{
  "arch": "conformer",
  "vocab_size": 5132,
  "head_dim": 16,
  "layers": 6,
  "width": 160,
  "kernel_size": 15,
  "init": "kaiming_normal",
  "optimizer": "muon",
  "muon_scale": "original",
  "lr": 0.037,
  "decay_fraction": 0.2
}
Rows from block 2 of a small CTC audio transcriber, named by matrix and row number. Rows with one number belong to one neuron. Each number is 128 + 24 x the weight over its row's rms, rounded and kept within 0 to 255. All counts start at 0.
After each neuron's rows are labels from the 100 clips, of 14976, where the neuron reaches its highest value: "responds to" is what is common among them; "loudest band" is the band of the loudest frequency at the time of the peak. Only what is clearly more common there than usual is listed. The data: short read English sentences (LibriTTS-R).
# fc1: first MLP up (model.blocks.2.ff1.fc1.weight, 480x160), inputs 0-79
# fc2: first MLP down (model.blocks.2.ff1.fc2.weight, 160x480, transposed), outputs 0-79

fc1.158 [ 91 131 105 118 135 108 162 113 119 121 125 106 111  93 141 157  95 152 140 152 141 105 105 138 144  73 141 136 139 132 131 125 122 156 129 155 138 130 105 116 138 160 162 126 121 112 158 129  93 115 108 172  91  96 129 136 143 135 164 128 143 157  95 107 140 109 157 122 125 128 125 190  92 142 154 105 165 157 120 162]
fc2.158 [ 99 133 126 181 102 187 146  85 133 118 129 133 128  79 114 163 140 122 132 142 151 147 128 118  78  89 139  98  92 121 149  58 106 160 109 126 102 118  77 135 121 160 151 160  65 152 153 121 102 163 109 127 156 101 150 126 144 160 118 140 135 149 129 123 144 135 124 134 157 142 145 179 123 106 119 150 116 156 136 137]
responds to: the word "i"
loudest band: 500 to 1000 Hz

fc1.221 [125 121 124 118 145 177 120 117 184 136 124 102 104  97 171 152 149 162 152 118 141 116 122  98 135  95 128 128 126 134 130 108 126 135  92  92 134 110  89 135 119 119 172  86 111 160 153 140 137 175 127 108 150  93  98 120 173 120 141 153 122 143 151 131 106 124  71 172 144 124 143 121 128 156 122 135  89 112 133 100]
fc2.221 [172  88 144 128 161 101 142 123 158  92 135  84 122 100 141 114 135 119 118 102 131 164 133 129 144 114 157 160  99 166 114 118 147 116 110 159 157 228 103 117  94 129 111  94 100 120 132 112 104 127 127 114 130 154 132 132 132 183 109 113 155 100 123 108  78 174 146 154 156 150 153 102 161 107 114 111 118 131 108 151]
responds to: voice: male
loudest band: 4000 to 8000 Hz; 2000 to 4000 Hz

fc1.219 [154 125 113 148 134 167 131  99  87 187 109 180 160  98 150 126 120 169 137 146 102 121 124 102 109 127 103 148 100 148 118 166 130 112 137 133 187 106 150 149 154 136  86  88  91 120 116 126 122 100  82 126 119 145  95  90 133 102 114 139 147 132  98 133 162  84 177 146 174 133 134 144 125 129 181 136 104 145 139 162]
fc2.219 [ 94 133 114 110 155 146 122 128 103 117 165 119 142 109 113 123 151 124 167 111 123 144 143 148 142 110 128 189 133 165 155 146 123 105 129 136 126 140 148 181 179 146 110 168 107 134 116 130 151 106 137 130  70 160  86 130  98 150 139  85 109  93 157 143 152 122 186  86 122 111 112 125 127 131 148 119  95 118 151 122]
responds to: voice: male
loudest band: 250 to 500 Hz

fc1.159 [141 151 102 173 144 125 156 133 151 144 139 116 118 126  90 128 102 116 110 151 156 133 125 146 154 104 105 115  97 154 157 137 154 159 138 164 131 124 138  90 132 136  62 120 111 100 127 143 105 112 126 154 130 154  94 120 125 104 129 121  95 131 136 167 153 107 121 154  90 156 180 103 121 119 112 140 139 107 141 102]
fc2.159 [120 147 142  93 121 115  77 170 122 134 174 168 113  95 111 134 116 134  86  74 169 147 130 108 137 126 172 127 139 105 150 130 125 140 109 132 100 143 114 141 109  91  96 125 104 134 103 117 108 134 118 175 137 207 128 132 103 101 126 139 125 126  99 119 164 108  95 141 171 127 128 118 128 121 167 155 157 147 134 119]
responds to: voice: male
loudest band: 2000 to 4000 Hz; 1000 to 2000 Hz

fc1.180 [ 89 135 117  74 128  88 122  94 140 145 121  94 130 117 130 149  95 113  86 135 146  96 148  96 117 145 145 127 119 153 135 112 140 162 124 113 146 115 137 100 149 144 124 105 129  80 113 145  71 111 117 137 142 138 128 101 121 106 115 153 200 168 135  82 100 142 127 149 133 142 118 174 104 183 142 111 129 131  83 165]
fc2.180 [133 155 142  92 109 146 110  50 170 129 104 137 144 104 137 147 135 139 157 129 138 136 133 152 133 113 141 109 128 214 148 143 176 109 119  64 121  99  99 120  94  90  91 114 125 132 124 141 102 127 116 115 102 118 148 124 122 158 119 101 138 114  94  99 144 155 136 130 133 124 148 168 125 129 137 145 118 132 127 172]
responds to: voice: female
loudest band: 250 to 500 Hz

fc1.193 [ 95 120 104 134 135 105 163 105 125 133 119 184 134 139 132  93 148 171 142 141 128 124 141 121 120 109 132 127 135 141 146 142 164 167 154 150  87 147  78 177 128 157 143 114 121  74 120 131  97 132 142 120 107 125 130 104 171 127 171 104 151 182 100 130 114 172 193 141 124 120 126 116 119 162 134 108 177 125 102 154]
fc2.193 [101 136 124 160  58 151 151 137 110 138 137 133 103 107 144 164 126 127 140 133 195  97 140 116 106 115 160  91  96 125  96 103 124 103 117 122 142 109 130 130 108 122 139 140 121 152 161 174 121 151  99 136 166  84 166 167 150  85 103 167 176 121  99 120 120 136 155 128 126  97 148 175  88 128  45 140 131 141  83 169]
responds to: the word "i"; the word "my"
loudest band: 500 to 1000 Hz

fc1.358 [102 121 101  96 163 153  98 117 134  81 146 129 112 152 135 136 159 133 135 128 140  91 107 116 117 119 127 149 150 148  98 132 159 135 129 153 120 121 124  98 106 109 128 120 196 127 131 131 142 115 111 131 121  98 149 102 165 114 153 120 109 135 156 101 111 169  98 156 116 198 117 139 124 140 108 138 125 136 107 161]
fc2.358 [153 164 148 125 169 116 166 102 129 118 121 129  94 131 131 130 110 151 120  88 131 115 116 154 125 158 124 126 112 144 107 150 149  61 102  83 132 155 127  79 111 154  94 149 120 146 163 143 109 112 149 165  92 139 131 124 140 126 140 144 123 136 107  80 118 113 178 103  91 136 159 131 111 112 125  86 134 100 120 144]
responds to: voice: male
loudest band: 250 to 500 Hz

fc1.231 [105 141 126 105 109 122  92 133 139 138 161 123 127 156 118 117 133 114 111 167  89 161 131 137 146 124 129 183 116 101  93 182 117 139 114 137 124 143 143 148 125 166 191 121 110 152 152 133 136 108 137 144 131 181 125 132 150 113 130 142 184 172 126 113 144 153 135 139 101 124 122 130 115 170 121 150 105 120  85 133]
fc2.231 [120 146 166 119 109 123 168 117 139 150 156 111 117 150 117 139 129 140 124 139 150  61 154 108 130 125 124 130 115 136 110 136 120 134 123 148 106  95 120 133 122 137 133 129 113  83 185 158 157 128 105 133 168 159  85 118 151 144 125  73 153 116 114 155 120 160 127 120  85 140 107 164 148 108 171 120 125 139 101 109]
responds to: voice: female
loudest band: 250 to 500 Hz

fc1.275 [109 133  97 121 159 110 129 162 175 105 160  81 130 114  91 128 100 147 178 138 148 162 122 144 105 118 100  93 131 143 105 125 136 144 148 129 100 140  79 122 130 116 123 165 141 136 103 152 134 135 123 131 119 118 135  98 127 138 114 118  49 105 119 137 128 135 107 151 133 159  87 144 133 137 140 167 135  93 162  60]
fc2.275 [136 132 115 101 121 154 141 121 101 195  73 110 102 130 161 112  99 128 135 151 143 118 170 140 140 125 129 121 147 114 142 144 152 168 128 104 167 119 123 131 141 114 116  90 142 152 165  95 127 104 151 112 149 163 134 124 150 146 104 136 115 149 116 115 120 122 136 148 163 141 114 123 142 167 169 118 150 130  69 116]
responds to: voice: male; the word "you"
loudest band: 250 to 500 Hz

fc1.408 [118 125  96 144 154 138 134 139  81  38  99 130 129  77 157 142  81 167 108 162 124 147 133 169 146  86 126 129 128 134 114 162 132 168 130 118 136 162 107 123 133 164 140 151 125 136 119 138 120 139 107 113 136 140 140  83 153 114 137 136  95 147 133 144 144 140 152 144 117 141 130 146 126 112 154 111 176 142 139 153]
fc2.408 [ 76 114  97 117 136 140 100 137 135 108  99 121  91 120 126 101  86 130 104 158 149 141 139  89 100 106 140 132 151 163 125 133 111 104 166 168 157 125 107 111 132 142 141 116 178 125 159 123 113 113 123 100 113  65 109 121  67 147 157 143 139  85 135 135 128 141 115 116 161 131  92 153  89 143 117 156  87 128 145 113]
responds to: voice: female
loudest band: 4000 to 8000 Hz

fc1.96 [ 95 150 103 120 169 119 110 108 134 156 105 118 159 146 137 155 112 106 161 152 136 134 137 159 124 152 139 102 115 152 131 135 104 108 132 100 130 108 159 147 156 108 134  92 101  65 158  86 141 121 129 133 173 114 134  95 168 148 130 126 123  81 133 103 189 150 132 136 140 130 141 129 111 193 104  88 138 166 166 126]
fc2.96 [151 158 132 110 118 114 124 111 160 126 141 158 121 102 146 169 152  97 137 123 112 149 165 142 128  90  83  83 129 188 121 137  98 128 170 118  94 104 118 163 142 138 116 134  97 127 143 202 147 127 136 136  91 124 185  95 130  95 105 174 131  93 133 116 136 136 139  57 157 147 134 133 115 149 134 121 127 102 118 151]
responds to: voice: female
loudest band: 250 to 500 Hz

fc1.305 [145 129 133 135 105  96 150 156 139 133 143 211 104  80 142 118 160 134 152 121 153 169 112 106 103 117 139 140 116 119 158 132  80 161 119 118 129 146 132 148 100 146 143 120 147  67 130 148 132 135  90 114 137 150 126  94 166  89 202 122 132 132 134 140 142 138 206 131 115 131 114 137 154 118 122 134 134 118  98 150]
fc2.305 [104 128 135 154 128 119 135 142 152 167 155 132  65 103 144 145 164 141 111 104 145 162  97 125 110 146 145 106 113 109 138  92 147 117  96 169 130 142 140 145 164 137 146 121 102 116 157 121 166  95 127  94 139  86 164 106 121 132 150 104 115 169 123 131 120 106 134 120 126 116 108 105 152 145 149  82 105  94 101 143]
responds to: the word "i"
loudest band: 500 to 1000 Hz

fc1.59 [109 132 105 115 159 105 106 139 134  99 113 100 158 151 121 148 113 157 160 111 116 101 128 150  87 124 170 138 104 133 126 103 129 122 138  97 145 163 150 134 137 126 101 153  95 130 170 112 126 147 126 162  98 187 131 136 153 147 132 167 132 145 112 138 135  84 132 133 142 150 212 141 127 130 112  90 135 153  85  93]
fc2.59 [132 123 151 182 104 143 134 104 154 113 135 104 141  80 124 157 123 145 141 147 139 126  88 112 126 119 113 108 142 115 129  79 144  55 183 152 146 130 126  99 111 178 120 114 134 121 133 106 121 137 110 140 150 136 137 156 160 137 128  97 167 134 128 101 115 106 129 126 125  98 132 117  96 115 172 143 133 139 138 123]
responds to: voice: male
loudest band: 250 to 500 Hz

fc1.392 [139  76 116 129  94 133 111 138 106 118 120 110 147  95 108 140 148 126 111 107 149 127 147 120 150 137 136 112 138 133 158 132 140 151  94 111 127 106 131 115  94 102 153 101 132 136 120  98 111 137 104 134 143 154 152 148 110 152 140 102 116 140 151 130 137 172 159 126 140 170 167 118 101 119 173 158 118 122 125  63]
fc2.392 [195 126 103 136  81 172 110 163 143 145 136 139 123 139 107 177 100 117 106 156  83 142 132  86 118 123 141 140 140 140 123 125 138 105 156 141 131 114 124  90 125 119 101 108 116  99 130  90 116 148 115 140 160 140 119 128 146 147 116 119 122 133  60 183 150 184 119 178 129 118 134  92 140 117 150  99 135 132 132 123]
responds to: voice: female
loudest band: 250 to 500 Hz

fc1.9 [160 135 120 132 132 151 148 128 120 154 105 106 118 127 116 145  93 132 182 110 129 156 108 133 166 143 115 116 114  85 112 119 126 109 113 122 132 135 161 182 145 128 131 144 148 112 141 138 137 143 125 133 110 119 102  96 132 153 146 135  86 122 131 108 161 147 152 123 121  95 104 119  90 140 128 163 108 139 131 118]
fc2.9 [167 139 120 117  84 133 112  92 129  93 124 102 111 118 111 131 103  71 136 124 128 151 129 102 163 148 132 160 102 178 164  87 114 178 159 125 168 156 109 153 134 122  99 143 204 125 107 143 115 128 138  98 118 146 157 158 134 159 134 114  90 107 122 145 144 141 146 114 121 133 147 112 148 140 183 155  88 137 128  91]
responds to: voice: female
loudest band: 1000 to 2000 Hz

fc1.357 [182  93 172 140 110 145 118  95  88 125 114 116 152 116 127 128 147 119  91 121 120  95 152 105 151 178 120 125 110  74  80 152 203 123 150 147 172 131 115  99 135 120  85 109 107 136 106 144 146  92  86 142 130 140 137  92 137 118  89 111 136 127 158 127 105 143 147 155  86 156 139 148 118 108 131  99 134 110 132 106]
fc2.357 [152 115 118 128 133 116  97 150  84 136 114 154 134 113 131 122 163 100 140 111 112 100 143 135 116 144 116 169 132 195 146 163 134 155 146 105 120 138 176  82 132 106 114 123 157 114 117 153 154  84 113 117 129 141  97 125 119 126 123  97 127 164 149 122 160 143 131 107 130 112 117 108 124 122 132 118 131  87 119 126]
responds to: voice: male
loudest band: 250 to 500 Hz