config = dict(
    dataset='short read English sentences (LibriTTS-R)',
    vocab_size=5132,
    init='kaiming_normal',
    batch_size=128,
)
Rows from block 2 of a small CTC audio transcriber, named by matrix and row number. Rows with one number belong to one neuron. Each number is 500 + 25 x the weight over its row's rms, rounded and kept within 0 to 999. All counts start at 0. Numbers have three digits each.
After each neuron's rows are labels from the 100 clips, of 14976, where the neuron reaches its highest value: "responds to" is what is common among them; "loudest band" is the band of the loudest frequency at the time of the peak. Only what is clearly more common there than usual is listed. The data: short read English sentences (LibriTTS-R).
# fc1: second MLP up (model.blocks.2.mlp.fc1.weight, 480x160), inputs 80-159
# fc2: second MLP down (model.blocks.2.mlp.fc2.weight, 160x480, transposed), outputs 80-159

fc1.33:470474465517499579519483493478542482497503516482519550501482445483497494479501515513511481518489488490505500500519545506499503509564498517505536480531532457446505512484501507506540515500461524542488498483484475477473453487500485505532442526
fc2.33:491487531570482567472469474432501492496501525461468530504478494508539495507546560518526478523499458459526483533514482496516501524526503527519516547507520490451437534460484483490515515477498505518506500535460468499479465482492508467514496550
responds to: the word "and"
loudest band: 500 to 1000 Hz

fc1.450:520496484510483514509489489461531493484453506501472484513503493519540519533489528488471465533484457494451513497493537499490425495506466503501525524508506512494516497483436525527551523496486487449485517494480539481468501488464477523505505481
fc2.450:490552487523468471511520487477483514507479514521501488489494526528449502538548494503506544494518501518457496505509502477484484497512492484449471482455472520478552563504502466483459478520501548482519495499479496487511552513488520506508480529
responds to: the word "you"
loudest band: 250 to 500 Hz

fc1.322:489513491550535424500514481469493479528485468519515541494511530527485486528499504483478514537506525525506511498553517490528449487494494487493465495473498468478524490488507501517524545483513527535495509544447493477513503538490517509514534483
fc2.322:505477491484499499465509456507514524480513500557513535510497484476498499477562503466462527470518437501466506479472495525553487474512513514527516526508486535462516573520498521557523516441525531532499490539510494493518548488456513502502503503
responds to: the word "was"
loudest band: 250 to 500 Hz

fc1.417:483510526492511475520490521473523496499513528478521531487514553529519496517499507528468497487490466514435503529500462486466444498483537475510482501516492476467512500541475452473518517531477472543478449496513503485510486484481490542516521495
fc2.417:509515490508501505558517463502527476538504500490533529506459502509471494502501522471480500489496512497530517506517453516494420495534503514499523469499499461476525516508479473519494467499508542482488481509470529495477514479523489558548482500
responds to: the word "i"
loudest band: 1000 to 2000 Hz

fc1.3:520525520487519513476496490508496497467488476482501555509518520506475496513480506544505514515461557490450454508537513523533534511450504513503492484503522458421545505513474525492517502517525507466457521482473519505529513454496501532489474509
fc2.3:513504465540499500488555506487490499479530543476445491516520526484469489526529515486541486490488514548488530504506501523498489498528497489484487476540472510505556478530496499483509521483525491494461511496523512500526469515500474496504508530
responds to: the word "was"; the word "to"
loudest band: 250 to 500 Hz

fc1.29:537541504523493525480512541492439514445466498508507492488460508460479487504499535544532533512502446513499482498490527485515500515522521427458497504509494491523473545442474501512494504471539506485489504526506479530566491495482479497539521507
fc2.29:458492495529475529479486452509486508493473528469511520487509479476505503493503529507540484511488515488519522488501480472505534513478498485492486478486548519515467475470476465535506510537499494480550527509445468503535493503479498510554523527
responds to: voice: female; the word "and"
loudest band: 500 to 1000 Hz

fc1.315:521532552533524469533541550488500519482475515491531504442486483497494498485536524523559498497501433471451505481530491473476479465483491482485510490489529480564509482529460492465488498520478553528485515488497502498543484502491556484531496490
fc2.315:509544519484507495517533542514536529481482552501517500440529522508484488534528494498519476495534421527475557490538514488507436458496526491535522477484526493557528496477478478459515468489500515489462498491503512483519489499489530476525499480
responds to: the word "but"
loudest band: 250 to 500 Hz

fc1.193:533575468514500505502510524463477500473451479505488571490496511506525457526485499515482498497474486482446462502516488539496499488493504531507491518510520485464513541469520523536481532475519521517502524528477497502503456511472504535501485527
fc2.193:528545521481493488504479491434513493498523498462485498507511522553502518516520519495542479463504486568515528506457508508502479512538482522507479495491486519496521485516519492478446528487511472512499501509526488496520492480464474524467535522
responds to: the word "was"; the word "with"
loudest band: 250 to 500 Hz

fc1.368:513555534507487482475494508508477543516501539498451504466517580520484494522486482478442517500503508486468475458481532513550511503475516478523461478502524497439513467506498503499547505470492491618509478492485481501522486507491493554500501506
fc2.368:476506517508524514512431498505474543510477515440482512452525528544498510535507507494488520496469493508505539467489517503496481507522475484483486508466505501491513500500482509502529493482497507549531469482454511504495508513523502507491519520
responds to: the word "it"
loudest band: 250 to 500 Hz

fc1.76:485497457512483531518540467450516475490491522451507511482501510477525503554499470497525493514520495520484504500506485504497505533493505506505519498521497518534515514502491499505498501481472543526484494465496477504495458459478465505506516473
fc2.76:496507482533501473528475532483488500485478534505529525515521498507522468552559465484571498493503545501499505512527496477515482509508520491518517513540530497500479446542510468513483498518529506542495496483499495478545489533456498541512512477
responds to: voice: female
loudest band: 500 to 1000 Hz

fc1.288:476518505471525460494523515495502479467491460484535552505474485503512522514461521484523538496480490517478497478498538492478528529502531484485521458548466508472521538493479502462506512512521501481515502473474464474511479484519536503468494490
fc2.288:516495538475485470535500491520517430496519481501533483492487533495477469494523518538491525497509541477480486482510521485509487484490537515512482547507506448509495535511514519498549526515471510452511490486466527503498495435465518454494528487
responds to: the word "is"
loudest band: 250 to 500 Hz

fc1.336:514493477533539495496488472533465523504469476504504527517524496529498510547480496523506518495484533510488487498495515466469501519501485500544491478502510528473497521466521495502465486452494451549521477500452512496551511508491491437520502501
fc2.336:520501532504473501507458489541485509522489497484511512499516455524478509441546453510472489506506469499473502487537465504486485516493503522497497499497503495497520491532487485468488511487543534473553535467520531495503519508490490511546488538
responds to: the word "a"
loudest band: 250 to 500 Hz

fc1.217:507498442523480487518476512506522481510541490516494527510458495507474468499519504508468536493473491469474504481471472484553490488483445487515459504496494484480515520520526532523474530490515526518503493510433542506513493534513536525481462482
fc2.217:535501508476528475484506502471482509490527466504468500504539467467450506529498472506526509532492500460503535512505566541494503485499512521502501503499495527510584540526469519466505483516518497532470513518526514479527487502519477512504484483
responds to: the word "i"
loudest band: 1000 to 2000 Hz

fc1.39:503514490581517516402522520491470520520516472545515512480506455491495498502510553508480499499469507518507486489550485511474487515471485543483492436450518489506505492515485502499481475478504535495548502490486517530487498460524499526485526514
fc2.39:489453478545505517484477512466497545484501485543481474480457477499521488490521481536470478509495538479528519504546508485485463516513434556481445514541514520486494495537524476491473476458488558520489485515480552475514531469517513506478491533
responds to: the word "was"
loudest band: 250 to 500 Hz

fc1.50:472496495522521482501507516473460527464488501477501512501462510495502522550489496500462531477543568458484474523511477494526491454495519490509488485546493502458519515542465491481485487496539507546525479481498495508530545471490491536457502528
fc2.50:487472502517489518531481526476524564489469508469527529514471501537529544499489470510493506485508532477508468487506517534535487461532491490531489514522474492498484492548458507475534443520533524518489465476504491523538534457496483460507518489
responds to: the word "to"
loudest band: 1000 to 2000 Hz

fc1.56:481444520478507499475474516486514462517525502505517544484476464467493559499487522550485494488506476490497491508488492460489488510531503506493494528499469505522521504505525540521512504488491538453517508513511511482501510477499482518424471459
fc2.56:547484496495488486536560474501504492501499526500515486550484504494522540499501531509501514480454551525491488517476473527491500473476454475488503500469505460464529536519528544497536526479492511473520511528517486506500480485522482561511499496
responds to: the word "what"
loudest band: 250 to 500 Hz

fc1.460:503512470505508523505489529523498489539459455510507518483510506503457504506525461508454468501508495521463516544490515490493493482482501525455493478488487500522522500526480516510473512484486490493468500465527520516502462512489534486490513477
fc2.460:515473518481550504470470498476479519511471464530510508475526513513486521513503463485473484573510518542463510547485527487491474546506491502491491486504520503513556501504474499479501494524495470497471504449532502479482520504523511461505506451
responds to: the word "i"
loudest band: 1000 to 2000 Hz

fc1.300:506490460492511521504502501495520452489472490534512492472492465518548473553470526501502509486443496451512463458508539445498511498494508570502471477465524494501514543509499489515520499510476492523501488522524529516472503488526505507472529488
fc2.300:535516470514495520541497484490532523506480481498486482483532499506498540490485526547467530488528517490545505487493509443516509502512482459495489493517495488495489478491507531489542492495476541510489532481524509538517530576524495530561498495
responds to: the word "the"
loudest band: 2000 to 4000 Hz

fc1.420:496522478516514509495489534448475465521553537528530557493468500521534505505495506535499519559453500538501540471470497522525541522504499537459472533529500482473483504466486512469512533466473511507486499491459441488524530478490475530524470505
fc2.420:464577487514535491511495476519489524512467480495560503477502453489531481468524479473525527553525504501559485478483503521522451517470460477515461504537558517490514491507474506485484522511485474504460490483494553474497478507473471563528503465
responds to: the word "it"
loudest band: 250 to 500 Hz

fc1.17:508517517451494501520556531461475502484507513472486508490512490514518487507488520484494496456532516515512500462518497507491470494485479504525501484560498480556514524474490524474488469500486469524494494499513472477560502522465515488493496487
fc2.17:523506505482504446520510519473505486506463518506482501488526504548538496501491479513502479474576508487551495507445502532520499496479497490549492524504521495516481466506429516485499477474482463530500457472505533502561519547498493497485526491
responds to: the word "a"
loudest band: 250 to 500 Hz

fc1.86:461468510507489514497536498521497522495488478491476550492518487500447489496548495514499528506503481493491487521523504512517480488512522495456493515543499495516532505492497504481461487486493515513489479511475480504430497446516489511519527521
fc2.86:520541521530472500480469455519478501462505532478517546475506479456505509515519546482522507487488503494531488505524494505492494462478483514534499476489537469512509512453498518526511502495479494474481520483529454524516506491507514515443469484
responds to: the word "and"
loudest band: 500 to 1000 Hz

fc1.408:473502512495533491501485478534484504443516524488526498501455523503485517516497524473509501490510519491546477508517493500493459463513529503475497467472450489520528542552485515516465501519487508504501494459485505497486516469527522507451481486
fc2.408:455516495504438504527527495450409495497505551479490482485504465492515510505510514502457492489564506516492515520497450486511499515496483485497510516535502509533476502489559463497504540489517495493535518476523481466530510516471523484512530477
responds to: the word "it"
loudest band: 250 to 500 Hz

fc1.138:506497496490490464519485488504528482450521496508509532433510505512506505499511495541505483490474522490500494493479510529471512534423479504564510447466510511505522533505482488499486508525471512532488491474477491497498480496514509521511493504
fc2.138:517521503487473487506492473489504484457514493481485493496473515472546444543519505494524488403458562518494506467532499524526507536514489469483512508501496518463522521510483506499450505512492462480544522520489517492488528494498522514494498519
responds to: the word "i"
loudest band: 250 to 500 Hz

fc1.296:507528534527481487502463499496493516500498505553526531515533492486502496509491507524536503502499492492478437455480530490496468510609497495509522457540498492445553538515467525466476482455481495492536489494491487463526512507522510511480466504
fc2.296:538510534485540515569491488536521487465484507467480474539511511525486484497485480511477523505508509502479542487475510492448529511516522533484507486489521503483470499477507485496522519455476515484506484520478459504495526524486493496520512539
responds to: the word "is"
loudest band: 250 to 500 Hz

fc1.433:508519478481493506503508502483502461454441504554489504517463476455526537503511564460552518495487527494452464524517485509487483448489495529431511494507482518463487525493502488478532474472484549493475527507515500540522531490473521505526509495
fc2.433:506525494529494478517494524514530485547501474539534509495453496534516503507518504522498526461501535488487512514458528483452493500514491532480555519484464489471526496478511524505539536542457567497505497519502523461484485491477494484483432548
responds to: the word "but"; the word "a"
loudest band: 250 to 500 Hz

fc1.418:490542500502500491488510491560514523492458559477498538488562475501486467493526453504505473510502492491483497488471519514462473479493477506505555500560475466486521483471488518499475499477484484521525521502489504498470496506498492505471466492
fc2.418:487499502535486498533487435528540505542523532481479514512547509521488518549479503469504505492482496512516436530468487476487478465492500534529524489501520480471494496490504508518535509502517511509512471498519499536428493546509512469446526473
responds to: the word "it"; the word "is"
loudest band: 250 to 500 Hz

fc1.423:548459525464452525487490509497488495480526505510485517493472468503503522515481549497469510488505488475512460417513520458498534494516537506522509522541487483478493503504494513489552518509459494500468497481487480471506496485479534507504467507
fc2.423:528518494494505522500497498483477494563469491545526533461451499469493474504509534528517513509485521456497540500501501500507454493505487474516519542483530485452457457515504496530506508464460500471485506465488505529516474508498501487470540521
responds to: the word "it"; the word "is"; the word "but"
loudest band: 250 to 500 Hz

fc1.200:435498516495505497531510531526558515490478494505513530485515522478511440501468489461511434519491538537500535465457484508448501480527499480508521467502527519498536523464445505497426485493472483486508515473501529525496495479528496451519467513
fc2.200:516499535470512506483482513476468507517477535495484493519530494499490519521507515506494507532445516551541457479493552489499493510524474514485488475478508451473493513458526515496510507521531512447472518492535489502433520521490494534505458529
responds to: the word "the"
loudest band: 250 to 500 Hz

fc1.323:504491529503525494491502506515520484472486474496517519491514447536526475494438495537521506458487513517482505458517504527475510523516493489503539509544456508509533537511515514508457474480493540521520525484512499475553468485454468531488494455
fc2.323:502483512536489491556545505532497514510529439532503517479506533494488449516479518532501497513467500510504503485474504517488484553550454466479479544518518486472522529514511491510492490508438472494469466451473488506517470524502445536531568499
responds to: the word "is"
loudest band: 250 to 500 Hz

fc1.252:503412517515497494553510526485481519456479491495552480498514473481544525510463535483531495459493520514485487504478503474502486490514525534486476498561453526456490495485447485528508503477486494493484481502485509509493521495554538514483505487
fc2.252:483501480521505504473458486508491507527442479563536508533490525474513494539475523528501503496494466492515486499536509506515488479529503431462509459479515525489486500490517500492527507496450505468530539506523524496500494506510489465482549519
responds to: the word "a"
loudest band: 250 to 500 Hz